Weights of a small image classifier.
Model: arch convnext_v2, activation swiglu, moe expert_choice, num experts 16, layers 12, width 384.
Training: 21700 steps, batches of 256, held-out accuracy 38%.
Data: trained on photos of plants, animals and fungi (iNaturalist), 71.3 epochs.
Rows from block 7 of a small image classifier, named by matrix and row number. Rows with one number within an expert belong to one neuron, the router's apart. Each number is 200 + 40 x the weight over its row's rms, rounded and kept within 0 to 999. All counts start at 0. After the name is the row's rms in percent of the matrix's.
After each expert's rows are labels from the 100 images, of 14848, where the router gives the expert most weight on average: "strongest on" is what is common among them. Only what is clearly more common there than usual is listed. The data: photos of plants, animals and fungi (iNaturalist). In brackets: how many of the 100, against the usual share in percent.
# router: router (model.blocks.7.mlp.router.weight, 16x384), inputs 320-383
# gate: expert gate (model.blocks.7.mlp.gate, 16x192x384), inputs 320-383
# up: expert up (model.blocks.7.mlp.up, 16x192x384), inputs 320-383
# down: expert down (model.blocks.7.mlp.down, 16x384x192, transposed), outputs 320-383

# expert 3
router.3,097,169,241,230,199,229,173,211,155,170,153,218,235,199,236,163,175,201,184,217,173,236,216,277,236,266,215,193,193,164,240,176,210,187,221,228,180,220,215,171,98,146,262,209,230,144,264,218,142,232,261,199,205,177,221,124,167,228,237,157,236,168,204,240,193
gate.5,097,151,229,186,224,283,167,211,312,143,218,192,172,167,207,126,178,224,175,154,144,186,208,262,207,235,269,202,164,209,152,256,211,150,141,269,197,250,188,274,229,191,173,197,213,215,156,199,165,130,244,260,209,212,208,268,217,148,286,165,193,188,304,108,195
up.5,097,233,239,189,159,212,196,235,232,227,119,204,170,270,192,229,201,166,175,194,179,253,233,214,189,177,196,190,214,139,115,283,213,127,234,192,164,207,159,212,183,188,238,269,251,250,262,173,212,239,225,239,164,172,123,180,209,204,186,276,251,244,169,223,188
down.5,096,165,223,207,243,259,143,226,189,179,216,220,246,137,219,228,228,185,300,210,265,213,211,208,237,221,287,193,177,229,228,241,165,299,129,282,212,200,288,176,175,228,180,213,230,272,203,265,294,305,222,238,244,231,188,259,160,167,237,180,128,203,134,148,123
gate.6,109,238,171,140,206,220,204,198,210,221,219,223,256,233,202,275,246,201,193,221,202,194,193,206,146,219,215,193,195,159,215,182,178,169,175,198,185,144,166,178,233,162,221,181,173,223,188,163,211,192,247,171,200,171,185,153,165,189,168,196,284,272,163,221,163
up.6,105,187,232,231,218,170,153,208,129,250,153,199,182,214,206,149,147,145,173,136,197,161,158,225,271,244,137,213,264,229,201,218,190,240,179,150,272,203,210,210,197,195,249,221,180,216,176,215,138,205,136,259,228,227,240,197,198,237,181,186,209,231,247,207,189
down.6,104,176,158,244,237,97,158,148,194,166,203,248,180,130,185,130,193,189,269,222,255,208,167,215,176,181,236,153,188,172,232,128,232,228,192,224,147,203,189,179,202,190,237,207,185,106,236,166,172,195,221,226,221,203,214,140,183,192,243,180,166,203,206,164,201
gate.7,102,216,204,196,248,157,188,241,160,215,203,278,225,195,202,187,160,171,175,102,162,228,170,197,134,201,172,204,129,233,241,146,269,231,201,203,161,231,238,154,166,162,256,213,203,261,296,147,194,237,205,246,202,191,179,218,204,209,123,207,261,148,217,252,196
up.7,101,210,153,207,140,153,177,208,199,220,209,171,180,191,209,167,245,234,145,185,183,144,209,176,262,179,198,259,215,208,220,250,160,180,222,209,203,185,269,246,197,121,212,154,135,214,274,235,248,200,179,177,198,194,152,304,240,231,208,260,144,235,231,249,230
down.7,102,221,158,189,201,182,218,182,212,115,242,142,179,244,196,180,133,252,163,165,234,259,254,205,233,254,198,185,254,123,159,206,175,212,229,179,236,232,256,155,185,261,193,123,150,209,233,165,284,149,234,196,149,259,192,221,184,256,273,147,186,182,189,177,310
strongest on: phylum Tracheophyta (49 vs 7.3); kingdom Plantae (49 vs 7.3); class Magnoliopsida (46 vs 5.5)

# expert 2
router.2,100,134,214,188,265,225,198,201,314,197,149,200,219,225,138,279,216,178,138,200,162,264,174,224,232,158,175,267,217,170,150,179,161,156,180,182,180,165,212,283,239,200,227,213,234,235,171,160,177,123,216,236,239,202,203,252,193,170,171,206,204,210,135,195,188
gate.1,102,241,283,224,167,269,242,217,243,233,146,161,211,157,226,178,224,248,188,264,154,212,212,184,203,207,143,204,192,173,194,212,177,210,164,207,228,264,173,161,245,158,144,183,154,157,197,270,122,189,193,181,152,254,276,191,150,177,210,203,200,183,217,230,275
up.1,104,173,233,213,154,230,141,258,199,264,172,199,189,174,238,143,227,201,224,205,166,206,195,273,191,123,167,248,185,162,250,185,183,181,189,274,257,153,233,223,259,151,205,162,216,239,175,301,168,173,247,148,186,139,250,201,123,215,135,233,175,245,169,202,272
down.1,105,182,156,208,242,239,222,200,156,212,194,210,133,223,282,207,243,188,242,208,234,153,241,155,231,166,203,224,199,133,168,224,228,214,163,190,242,288,220,207,205,188,209,212,184,242,189,213,168,206,222,267,178,243,199,167,188,187,234,181,155,237,171,174,204
gate.2,097,242,174,128,165,215,227,211,220,176,160,215,182,137,244,262,213,193,211,223,191,228,129,180,244,173,178,217,166,168,194,136,201,244,170,226,196,201,214,223,256,257,209,219,165,238,152,184,221,169,252,187,247,215,136,182,207,175,226,191,203,223,286,176,159
up.2,095,201,207,173,281,220,143,161,175,216,140,177,130,161,271,210,167,136,174,201,132,226,226,189,248,214,249,140,189,196,182,160,190,239,208,195,254,219,145,182,153,193,191,186,223,245,214,228,158,243,225,182,225,246,231,236,251,208,109,170,151,265,216,232,66
down.2,097,189,180,262,149,255,224,203,192,117,174,258,188,271,159,117,264,264,168,219,233,269,261,191,129,207,174,184,231,218,249,243,163,230,219,231,222,118,199,209,171,270,133,246,235,193,217,217,247,155,140,278,242,249,215,218,189,196,234,157,247,294,157,197,244
gate.3,099,184,205,228,135,203,240,240,190,161,171,147,227,174,213,208,211,251,222,195,213,211,242,208,193,122,185,208,226,241,254,212,138,239,189,206,210,222,257,227,204,202,171,174,195,211,240,214,201,245,200,213,152,200,187,153,182,168,159,234,179,223,134,228,171
up.3,097,203,204,197,213,247,214,199,197,206,209,199,228,177,142,126,117,149,187,214,184,196,167,191,143,241,106,187,136,240,191,234,258,233,243,251,232,240,122,200,277,187,209,211,205,159,275,211,223,183,163,171,101,227,252,262,248,202,221,209,186,221,295,208,226
down.3,096,256,215,219,116,242,278,222,237,137,250,112,233,216,110,170,168,205,200,258,147,185,171,177,279,206,181,229,227,239,178,148,151,186,147,237,191,84,168,188,197,101,236,261,170,227,206,203,186,256,223,169,185,210,196,155,172,174,235,189,228,138,189,239,205
strongest on: class Aves (96 vs 55.1); phylum Chordata (96 vs 60.9); order Passeriformes (51 vs 25)

# expert 12
router.12,103,177,202,219,208,248,204,221,168,273,224,170,210,125,256,180,254,205,175,231,224,167,196,227,248,177,208,224,205,222,211,173,158,242,235,185,192,199,278,249,192,206,166,299,278,156,190,227,220,125,264,158,183,233,260,157,180,251,166,172,149,169,180,147,235
gate.1,092,190,219,258,144,224,242,112,106,176,177,177,183,178,247,133,181,201,128,166,222,187,151,134,215,210,188,203,208,190,251,208,172,110,190,194,249,164,170,253,140,229,241,241,195,158,275,138,231,223,225,224,166,211,261,152,177,260,185,271,147,201,213,225,241
up.1,093,231,208,273,186,134,268,241,167,182,197,205,186,201,237,153,230,236,195,193,195,239,224,169,225,255,234,213,197,299,238,199,134,212,182,211,207,243,255,99,219,139,171,194,190,231,232,187,164,213,197,187,206,195,147,179,183,156,202,208,244,230,219,206,253
down.1,095,144,205,168,204,239,202,170,152,266,235,186,159,215,232,145,162,277,189,188,232,283,265,229,190,209,188,229,187,212,228,215,222,179,250,214,210,214,264,284,218,269,261,228,254,218,107,179,182,137,226,277,190,170,221,155,236,112,184,155,197,260,186,209,205
gate.2,101,177,139,160,203,191,235,238,285,118,189,237,201,189,207,94,235,243,322,163,230,166,181,271,283,189,183,184,248,177,221,252,123,230,154,172,220,182,195,181,226,221,192,182,217,63,201,199,149,209,147,141,217,224,271,196,198,196,155,171,133,209,220,205,197
up.2,104,220,158,161,179,213,263,231,267,187,174,248,152,155,221,195,154,229,277,180,213,142,131,285,242,218,197,143,283,211,227,158,158,244,209,219,164,216,263,191,275,173,213,210,213,165,132,208,152,191,255,174,187,280,143,206,240,194,168,138,180,192,183,181,200
down.2,106,173,192,284,229,205,196,114,173,170,221,198,289,198,211,153,276,234,262,192,288,268,212,214,175,207,195,149,236,257,256,202,200,207,238,219,237,176,182,186,131,132,237,239,235,258,229,262,196,138,222,262,234,199,197,224,249,258,259,148,185,208,246,191,189
gate.3,095,185,190,221,202,129,245,179,189,276,217,244,154,182,200,206,285,229,138,186,252,185,207,165,160,221,133,178,188,133,184,166,183,186,155,237,170,192,270,167,181,177,218,183,199,204,242,154,175,276,204,213,174,167,121,208,153,207,124,278,126,221,226,258,166
up.3,099,153,251,187,172,142,217,174,199,211,228,222,160,254,199,162,242,212,145,190,211,185,220,221,230,214,137,211,162,124,161,233,181,235,179,237,204,192,252,171,209,130,231,208,189,185,280,144,163,222,228,120,189,179,129,186,227,206,176,214,183,237,221,223,158
down.3,099,153,231,212,170,172,158,245,187,182,225,257,186,225,231,156,217,166,150,173,131,244,269,202,226,242,219,189,194,215,234,215,246,245,260,143,181,296,233,221,226,215,234,189,179,207,210,165,75,147,171,181,151,145,178,192,174,272,242,204,225,149,182,207,124
strongest on: order Accipitriformes (37 vs 3.9); family: Accipitridae (34 vs 3.3)

# expert 7
router.7,101,189,161,176,243,198,222,152,168,253,217,226,156,191,191,215,190,193,247,244,199,169,217,165,219,163,199,185,191,199,179,192,248,173,295,188,173,288,205,258,239,308,226,191,166,203,195,246,202,256,277,193,189,230,164,206,196,127,204,186,160,115,249,138,269
gate.5,096,280,138,224,257,140,300,185,153,199,234,178,225,179,218,177,280,216,228,218,226,181,274,213,163,201,219,227,181,148,183,220,245,273,264,237,169,203,179,88,207,181,150,269,228,197,182,218,211,206,244,107,137,267,242,128,222,233,238,136,175,203,215,192,230
up.5,096,225,149,140,230,234,175,171,216,231,166,207,208,225,169,248,160,159,138,141,175,233,166,151,264,107,140,232,179,221,145,231,217,163,178,217,151,210,224,293,215,151,156,193,204,210,220,215,202,122,199,275,199,176,287,175,263,167,141,226,167,217,236,217,198
down.5,096,248,198,217,134,320,206,164,191,194,187,170,199,209,204,207,217,133,232,178,228,268,182,140,193,144,134,237,239,179,256,293,208,182,189,203,173,215,137,268,261,240,203,241,129,196,151,223,135,249,154,226,177,172,263,257,272,129,233,198,238,211,173,191,205
gate.6,103,179,225,224,235,231,174,212,127,177,252,224,302,180,223,226,164,87,189,177,232,178,224,174,131,230,186,257,203,154,114,195,198,136,227,162,215,180,174,222,163,235,170,134,112,236,235,222,152,207,196,263,232,248,244,192,239,170,213,140,145,226,231,189,226
up.6,107,219,153,234,203,154,194,147,195,142,201,213,201,204,169,220,201,245,154,223,201,184,230,159,157,166,182,211,216,201,166,202,130,220,203,163,67,198,264,133,201,191,121,179,260,183,139,170,125,132,133,137,247,215,176,152,187,140,183,138,208,222,202,232,230
down.6,106,200,218,155,239,154,186,274,142,237,174,264,169,296,270,224,185,208,229,241,107,226,225,144,199,192,148,108,149,196,270,195,231,198,202,184,238,200,217,152,210,147,198,220,145,146,215,144,85,195,201,114,204,221,180,237,252,138,263,181,217,212,207,158,196
gate.7,101,192,260,232,137,193,206,152,237,234,186,254,169,210,199,211,223,310,248,172,202,134,158,246,181,205,251,138,151,256,179,177,239,190,212,211,125,193,156,133,158,183,175,184,239,198,133,182,171,212,234,162,130,180,185,195,254,193,201,162,267,285,198,200,189
up.7,098,224,217,71,234,228,231,183,147,224,215,263,226,205,211,279,135,177,231,181,179,202,213,244,166,248,188,101,233,170,212,268,207,230,219,207,228,274,147,122,169,211,218,149,158,156,245,205,233,295,119,202,241,183,168,171,178,279,164,221,205,179,159,169,241
down.7,097,217,239,159,213,216,279,285,210,218,247,238,152,213,208,236,139,208,250,212,193,208,290,185,181,191,159,200,160,192,219,205,246,221,143,117,210,216,186,166,143,181,186,211,231,255,267,191,220,260,206,176,150,227,185,192,222,179,211,141,209,191,239,206,199
strongest on: phylum Arthropoda (89 vs 30.8); class Insecta (79 vs 29.2); order Coleoptera (42 vs 3.2); family: Coccinellidae (37 vs 1.7)

# expert 11
router.11,096,230,177,199,222,113,249,192,189,154,210,165,220,229,106,190,122,213,189,95,218,197,190,174,167,259,172,172,188,229,205,197,272,255,172,204,185,252,246,177,163,209,164,166,149,175,187,174,211,262,33,218,214,166,204,166,170,242,263,202,130,170,139,193,162
gate.5,100,204,196,239,231,209,226,267,253,239,203,217,194,165,213,183,198,133,188,205,280,194,270,201,232,226,211,100,234,256,189,197,198,229,249,177,167,230,174,195,257,137,154,201,260,181,190,239,144,175,183,203,156,138,246,234,234,128,187,192,216,228,147,251,169
up.5,096,216,240,188,241,212,182,189,206,234,228,163,197,185,177,137,240,163,130,227,153,241,255,121,247,228,231,259,221,172,175,169,130,159,274,196,234,258,125,288,283,189,204,205,162,214,142,182,208,192,148,208,186,248,242,292,175,266,181,154,128,204,135,231,225
down.5,097,164,182,148,231,217,217,219,182,212,171,203,226,180,242,156,198,108,238,196,240,222,306,189,244,213,175,156,217,180,200,135,259,232,130,211,245,157,207,207,137,179,195,189,218,249,206,135,181,254,264,183,286,200,233,211,197,174,215,201,244,218,197,256,270
gate.6,094,155,149,218,208,182,192,188,313,183,205,234,196,227,219,251,201,212,274,218,236,216,176,238,149,227,198,179,201,202,244,244,238,265,231,240,206,188,281,302,245,171,247,109,191,235,218,203,228,181,243,153,158,144,192,202,174,206,256,245,151,243,202,194,184
up.6,094,120,200,223,163,147,202,173,172,270,216,146,219,211,191,167,216,234,199,158,197,243,242,300,210,215,259,190,193,205,209,161,156,156,165,193,241,118,225,197,142,245,145,199,179,223,194,223,141,192,209,205,217,177,205,182,224,170,175,243,243,210,176,276,208
down.6,096,292,249,227,131,252,133,244,254,229,246,213,216,142,128,177,189,129,213,183,210,155,212,167,180,122,203,236,169,156,134,211,256,181,236,155,152,258,236,244,215,192,236,157,222,205,153,213,239,162,270,248,221,169,135,221,200,196,216,194,257,249,143,178,264
gate.7,096,375,217,199,173,229,178,233,195,205,243,132,207,197,217,232,167,218,151,174,194,225,155,276,287,190,225,322,229,218,210,235,185,183,212,180,209,192,232,194,210,223,217,231,160,122,199,189,161,183,194,184,131,185,163,191,147,161,198,177,216,151,174,100,169
up.7,094,158,192,225,166,248,224,124,214,184,187,208,213,314,250,312,158,128,221,180,225,128,229,135,217,147,170,250,157,194,152,249,181,264,228,185,182,221,257,141,235,164,263,208,176,185,208,116,175,181,206,183,246,168,210,201,212,181,178,197,251,229,215,211,151
down.7,096,188,221,206,135,186,228,239,150,187,195,176,211,160,223,270,142,144,173,188,207,152,196,189,296,230,215,185,226,233,176,194,175,258,156,186,225,218,179,81,190,174,209,164,161,205,193,179,245,207,199,145,176,148,273,243,182,229,174,187,125,210,236,208,210
strongest on: class Mammalia (30 vs 3.4)

# expert 15
router.15,106,205,203,183,100,236,205,220,206,152,294,254,175,208,229,204,185,192,226,246,180,229,189,227,131,260,276,208,244,216,202,226,230,216,228,193,241,146,152,159,229,162,202,239,216,195,197,180,235,183,281,204,138,214,179,234,114,191,249,193,203,211,219,235,164
gate.5,103,149,221,195,210,190,139,226,243,254,275,215,252,228,204,224,228,141,219,204,118,145,230,185,163,219,241,135,185,184,230,172,162,168,166,213,263,152,149,124,208,219,225,187,177,128,174,206,214,198,237,204,221,161,269,162,174,182,186,185,235,182,198,233,205
up.5,104,173,190,134,148,265,162,204,264,151,211,190,226,238,236,163,227,135,235,266,178,214,165,186,172,236,228,161,142,237,231,199,195,208,123,249,246,195,239,263,197,166,227,228,180,235,276,168,179,197,197,196,135,211,227,159,244,180,248,116,233,219,223,208,204
down.5,104,233,262,260,245,204,180,202,183,181,123,216,155,212,233,154,244,237,165,195,207,226,242,172,187,155,200,118,276,200,237,141,290,200,228,219,236,130,195,207,200,191,216,216,263,186,192,189,163,253,194,165,159,236,157,183,228,271,136,202,162,260,190,144,174
gate.6,103,205,224,214,238,227,180,221,178,246,211,184,216,215,171,182,196,126,118,176,223,230,171,150,196,160,184,203,260,126,213,171,216,161,197,143,251,210,207,189,167,233,216,219,189,278,209,218,232,207,224,165,231,127,255,229,228,191,162,270,279,293,192,193,236
up.6,102,179,145,188,156,215,140,187,233,165,276,169,197,327,200,123,201,266,243,205,171,182,146,184,215,152,193,206,195,203,203,257,203,202,208,250,214,168,256,210,196,206,158,207,263,248,149,265,254,100,256,229,182,170,182,193,184,154,191,231,152,202,198,209,265
down.6,101,191,246,182,187,191,190,256,130,183,182,187,224,236,168,167,170,194,268,207,341,214,228,169,116,163,156,163,185,195,131,198,224,177,160,190,191,204,194,193,191,204,204,163,216,169,197,200,213,171,199,276,211,198,238,198,221,217,262,128,258,242,175,160,158
gate.7,097,188,205,244,202,182,250,153,213,262,200,248,271,164,207,203,241,156,242,142,234,236,176,230,197,183,210,267,133,169,179,189,161,155,225,239,133,201,160,263,208,185,290,238,240,181,178,264,160,180,177,209,214,161,221,196,190,155,175,214,198,213,257,165,172
up.7,098,244,185,262,195,187,219,147,153,312,221,189,192,222,277,184,233,158,244,224,223,234,174,259,143,219,251,219,205,193,156,160,188,164,246,262,242,139,182,232,250,199,213,176,176,146,209,229,150,114,209,170,150,193,206,166,225,170,193,244,139,241,188,185,220
down.7,099,176,246,206,248,151,219,212,199,178,245,225,174,176,192,210,241,278,264,217,222,246,196,199,178,179,224,176,222,83,173,215,100,223,171,235,251,150,235,232,186,176,282,173,105,123,241,272,227,195,200,255,189,302,210,195,200,265,237,137,149,174,288,171,182
strongest on: order Charadriiformes (30 vs 7.6)

# expert 0
router.0,101,180,184,187,86,260,228,247,190,168,247,154,208,204,205,223,230,123,200,249,183,196,152,205,179,176,212,171,161,200,260,178,262,226,230,236,213,142,171,164,230,262,154,264,131,201,269,219,194,124,328,186,165,283,200,179,231,145,185,187,98,247,194,263,207
gate.5,107,224,210,210,205,262,186,174,231,214,203,270,214,178,192,190,186,160,172,183,198,202,195,193,143,261,216,234,186,273,164,219,234,223,256,227,157,218,202,233,221,184,196,209,203,250,225,186,193,191,176,197,164,225,172,174,183,197,173,246,188,199,168,192,247
up.5,107,123,190,259,218,235,238,165,212,191,224,199,162,244,220,170,162,228,106,184,282,219,198,171,182,157,196,237,279,135,158,238,233,234,206,225,238,147,242,165,156,183,239,242,221,266,163,187,275,199,191,192,201,164,126,148,190,104,213,193,177,211,209,220,225
down.5,103,169,171,216,204,205,225,192,218,222,188,171,146,193,121,189,239,195,194,288,133,262,219,196,212,235,148,134,228,169,247,156,152,135,218,198,209,247,162,178,199,217,174,163,171,187,219,235,169,201,207,162,138,258,165,213,134,209,266,269,166,151,244,178,195
gate.6,097,172,293,233,262,233,230,176,211,254,91,183,193,177,184,207,158,215,148,257,135,200,124,171,207,236,225,195,205,228,144,161,148,178,201,130,147,170,267,223,164,162,206,205,184,199,178,221,186,238,201,159,184,239,116,206,212,246,152,214,185,162,185,120,180
up.6,094,236,285,245,220,192,190,195,218,181,138,133,177,180,245,200,146,169,176,259,152,181,162,197,203,224,186,224,281,214,212,225,223,162,161,183,119,177,281,257,202,204,162,180,174,190,140,204,178,170,272,197,191,239,193,262,176,143,163,226,128,193,169,186,114
down.6,099,226,196,253,200,216,217,281,138,162,160,154,252,204,161,189,209,195,64,184,171,240,225,210,279,230,161,199,167,223,226,243,188,129,212,202,268,173,234,203,219,242,208,230,215,175,152,238,155,215,180,218,190,226,274,197,291,241,233,300,193,184,151,172,187
gate.7,105,184,178,175,254,171,182,200,121,183,210,161,243,186,291,250,202,139,237,218,197,235,326,214,124,211,184,198,162,184,272,188,198,184,176,192,202,292,232,223,131,258,171,220,222,247,249,200,195,207,236,234,251,197,254,249,176,255,243,144,251,224,150,171,103
up.7,104,223,185,168,191,265,178,112,268,176,206,171,285,236,225,116,210,225,225,169,159,208,177,142,139,186,175,168,221,270,123,232,234,157,197,229,149,210,207,251,157,231,192,248,129,108,140,143,202,153,152,163,175,187,237,143,194,117,174,202,203,221,197,137,163
down.7,102,241,242,215,195,190,170,246,281,158,144,209,167,140,181,183,175,182,231,224,149,150,194,194,230,159,197,166,206,147,147,248,182,323,251,205,164,198,235,193,165,213,246,247,155,169,157,200,241,176,202,127,222,183,245,169,144,234,206,268,159,170,199,175,166
strongest on: phylum Tracheophyta (33 vs 7.3); kingdom Plantae (33 vs 7.3)

# expert 5
router.5,097,239,148,249,233,115,165,318,173,262,218,264,154,169,180,157,202,220,178,251,182,171,264,214,249,240,165,112,199,187,240,121,243,227,194,234,211,185,176,211,270,220,286,227,153,248,207,254,197,127,281,225,166,125,204,238,212,178,226,186,263,213,247,193,209
gate.5,097,163,226,235,149,112,224,187,212,161,291,141,208,185,176,218,201,191,156,240,203,180,177,228,269,164,219,191,177,228,239,186,175,180,192,205,121,194,213,132,215,270,241,221,179,185,148,170,228,223,215,205,169,186,168,234,241,232,224,219,142,238,189,146,187
up.5,095,201,216,128,158,202,190,140,228,198,229,225,210,205,162,220,205,261,235,263,216,269,161,214,204,177,161,141,172,201,172,221,216,220,143,261,161,141,206,270,201,170,280,240,167,183,180,248,230,198,150,220,174,206,145,187,253,138,210,203,234,253,166,123,224
down.5,096,217,168,190,141,207,165,172,190,202,217,212,197,183,309,143,143,155,252,180,168,219,157,119,201,228,180,276,166,179,161,244,128,183,249,222,179,252,215,251,242,213,212,136,240,148,167,184,188,229,205,160,215,217,153,214,193,220,169,164,212,282,200,110,181
gate.6,099,271,152,144,230,203,178,231,251,217,193,141,246,196,201,199,259,236,183,192,257,201,132,239,190,114,185,187,222,190,250,195,261,280,184,169,226,146,219,271,279,133,223,162,216,220,189,264,244,181,239,162,200,190,198,194,219,195,204,167,222,177,141,148,266
up.6,103,211,148,207,188,157,194,199,148,232,193,188,311,227,127,159,198,183,189,218,212,219,250,185,142,154,147,202,194,181,239,203,244,249,182,207,238,262,196,228,199,182,267,211,292,208,147,192,248,156,171,154,224,207,264,202,189,177,179,211,221,125,149,193,204
down.6,103,218,263,267,110,187,151,226,229,201,150,247,139,196,162,156,168,258,214,183,293,188,171,225,238,191,229,247,262,243,185,164,224,255,230,168,157,241,249,199,302,151,201,234,158,228,196,235,196,221,219,144,216,243,196,239,183,228,211,210,211,246,162,298,179
gate.7,102,140,207,163,84,183,188,153,196,213,208,238,253,129,245,256,162,259,205,217,206,208,215,245,227,218,191,210,198,129,195,282,191,207,210,138,194,195,154,237,264,167,200,220,215,177,187,225,162,209,187,237,226,195,197,161,154,255,277,168,218,135,282,190,215
up.7,101,180,169,185,211,177,170,187,209,197,232,228,226,145,149,196,233,201,243,191,176,172,273,225,214,226,213,172,157,227,174,173,204,162,266,216,217,195,159,197,223,230,232,116,182,189,174,173,153,252,118,181,190,170,189,153,192,242,204,180,239,186,217,247,177
down.7,099,188,256,276,68,218,207,212,188,165,204,198,284,147,140,232,181,158,204,247,237,190,285,194,167,189,161,183,198,154,234,132,166,179,211,247,119,202,216,252,209,169,219,221,218,183,146,207,206,231,203,234,187,194,224,188,187,202,239,261,167,241,172,217,171
strongest on: phylum Tracheophyta (25 vs 7.3); kingdom Plantae (25 vs 7.3)