From a checkpoint of a small image classifier.
Training: adamw at rate 0.0012, 21700 steps, batches of 256, held-out accuracy 38%.
Rows from expert 11 of block 7, named by matrix and row number. Rows with one number belong to one neuron. Each number is 128 + 32 x the weight over its row's rms, rounded and kept within 0 to 255. All counts start at 0. Numbers have three digits each. After the name is the row's rms in percent of the matrix's.
# gate: expert gate (model.blocks.7.mlp.gate, 16x192x384), inputs 128-191
# up: expert up (model.blocks.7.mlp.up, 16x192x384), inputs 128-191
# down: expert down (model.blocks.7.mlp.down, 16x384x192, transposed), outputs 128-191
gate.23 092:161160130170143149122083102087108143169128132141124110067117171111166150139154120110122122207162169099104172152087169149124114168196148194084045147104069145140095100120154136127130070062138139
gate.24 101:094097166084143098109129097191115131183046145136117126111096071109188100123120103160183167124161062089132137147125088139165138047140147199148171141097110145094048201095142120184126103065095112
gate.25 101:141122122152147142061127102106150162108139118143123048097189113105091157117151097154122093162102145116105127152133139068155133179103072127119099086191136094148119144070107154119129122143106134
gate.26 101:136083136093137208165104144120153162139190095098122134149080079168114085087122101176096145090121110131119156117198144152093109099138069151141082141131108118131136139126121133117112121186129123
gate.27 099:106120145106105088173125109097170182093147163114105121161158117141031154133191113120108132211099076182093163119196139178153118181159196081155145115164100128119149115150136091067097145082152175
gate.28 102:152084104122091118142089103129188148080160116150150181102160166110174092096116122176078106089133107073147163150062148127108153184101114139138114134085065129151128102145076121115153147138151118
gate.29 095:104103122148095136126145106132170092139093146126144124144102185144086120134109117145153120122128154147160097071199165134121128181155132118088157089117095118111137196111087125120137152107095059
gate.30 101:124144195102110157083140217140138078090169154120122197115162085123116137094103122170149146153126144144159136158126140140129091152123134145160122145094153092081163168117119122117143139124136143
gate.31 101:087071113143081101150152063118117106136135142117094102083157123165128107121141107119106088159131043207141122146108154142105092127141186094184160140133130092075144033149141186162136098157090125
gate.32 102:101142161115021106064100114151124133114131112119144089151118139173156120107100177135179094097120124203098100116082125113170104088129177143133120093148112171162134105222116162082140142115176069
gate.33 113:119145147149151140111171107133134071067047136080127106121167194148121124113131222109119080140124107146145118127162127142170178162110147067094099136110094103199206147141121102108136120097128076
gate.34 107:115184107139132098071099126123138108062142153092153152155120130128093089117146137089091112147174152076056075129068128098129115102177155121186125191099175134135158134087098192187171090088142116
gate.35 108:087061124157085056149135126144147111125119100086156071125134126176103108149140101129125143071143106146125092108197158119129125087146134161143146126115157157200148103172143076122243115173139113
gate.36 102:136066153084134106085109127152115131088144093163164109069143158074177154185127128159108124105128139135101112102156142151100097124146123136113064136081143101135142171126074128130125139165152109
up.23 094:191158124114212099096070142136096059119119117148123130149116068130158063123121200089132132110172121130158147156124106095121115134129120155090162152084123113184080076134123102121179110148172105
up.24 100:122171040091089113126137147114115104149125185114130182102107139074073111129116131101085148145098150110097090132158108150121135155134079151143136121127088140146137207131168117143106089123081123
up.25 101:138191164154121157122141122127155135125126099139114099112116156100096142116170135074132146180112105155095221137203147147157104188165033111139163125140040166136105195083129180113129146134147144
up.26 101:126107170150142181100107144093105083127170100091169118101159103141072109124101096111113161117114190112170131091136141154089158108131091153102097138124137098120171147109100154084116102141142163
up.27 101:120151196118075127140114112147092173170101149187095075099162131124174150135085157145130062150115113139089165121161091158169082146132133182182091127146141066164156158132103093116112118164181116
up.28 101:153163101140102124117126107161175226128184124159097114137091150181122193095080194167084161145147144128111183112122175187159162120104163115144083157133104139142141072143069097110111054124133137
up.29 097:115134118180175119123136175162117150122077137104037125108140136156120074132111059076116115148127088099105132117133157129156082117086139140171102133147096154157106141148176113115127144105113149
up.30 102:182135127111093150128087115112088164084173124086096123103149116174156091110138109104146120126117145134085139111124090145108077160116189066123165103172169061100113097089110145105171132149090181
up.31 101:186093083133131106103078115105075104139114159177112155061122134117128136150098087093124127178118193138144127053156090143175082153150044163184101160189146161135140138112094147130143143096108123
up.32 102:136100110142130108168133195134131099155169138167167131104125122111150085155153141118137099101119129103117083147104141138154145140109162126116116089143080120139172106135061164133090147074138178
up.33 116:102164132125177150124131135154103105166143082152173151172085101118125104128171188111133094152102152147131128132094135130187088167149096161174130141170151114090181113144150103153144118070084152
up.34 109:144130169132134114119152127097109137059124147100164133130140161124088099100136055131106114159123144125131121109100127146096135107163180135154143138092142066132145108119037206114095107055159217
up.35 114:115106111069182162128205152080100109137137104098126157181143099185155128135208188152101082066148105120110109160093141116116106133107164118103108185113122126148140141122145142107141132112136078
up.36 101:169084096100122127135154092079091140171137126129154133103167103084096140145144144140107096161051175104127135142100101140116144188132079077122152117098084159143077086119117202113132172132156155
down.23 095:125103115124121086130231141166134109128154165102076187124139107097099156154102123179134125188151090110157163123148085116164203106150132154160162147117100116091124158126097118138188168131089116
down.24 100:143133103114139218168138062162069175134103137089123142136118162155097129194102093153144160145125124086099196112129110127163162135124136070146157118154126119165192233104161182161185173141170104
down.25 100:146160109127125112127169123102084177105125186144118111127137139137074102122086066123129140138150113118175121151051127185136162196145163176105118099132067124199132162121105157118141139052111178
down.26 099:209126182136133088169111100187091082133123107072110115129137126115105122157101156087077142112138197153071071124083107146161179142123158124162137160136117128135119196055120149112166166098119092
down.27 102:126182141121139123083119116155085177091115168120127121127092092128086176098160159143184119169118111127119124142109083176092105122134134125114171100182158168106121130069128164101171073163139128
down.28 101:137192149086123167137081077151129170075146062141056090101173060175200158123163179089161118123219086132110047165147141145076080187147098177073033127132143115147120075123124106150157106108164176
down.29 097:121097153143039148049154143146153092178115131084211127156129151064167085133123171101129157117085109135099156096142124110108159113168155087215097150129095122160126098105124129142060115156100147
down.30 104:153156092112133067178156128127103103128130098102111164111110082125118134182143151111155127092092144178097133106121129085175146149138134204112148132128146166097126154134139124140149167107111125
down.31 098:094104121151074109133083144085132121175123138098149109136117139110139111131113119047173099112145120125120121155142166141123125179130122112168150174106113078133123100088106155113083145126087102
down.32 101:100115180127098116119135111145175121169099141132118151167154130154147108151120115100131184141128083134120069107179183150101130139168127102109097129153122099136130139165107065131082141132125192
down.33 115:130168125119120126144106155108062165153135112163146152143113157083109147094094132097088092117120145130066169181091027087170129172084181202148146147177054110139119158169118140091162157108130149
down.34 103:171084144138138130163107223085151109172091137122100135147193144101089145166149124183117076123149056135068143111105131102142103119109071128068129156144116152154157073135090063160111123171151178
down.35 113:147123137138102163121140177078154066148091161112161124127162132155133123166187166180125177109174171128126185114156198090123103080101153144156142119063061135101119148143174106089126108160117124
down.36 101:146157151142150187110175091152080193148110165099157118118102141120079098166152085078121117092139151098097116089161076140134132180133156140090116145107090169133148212111124138073093117150110181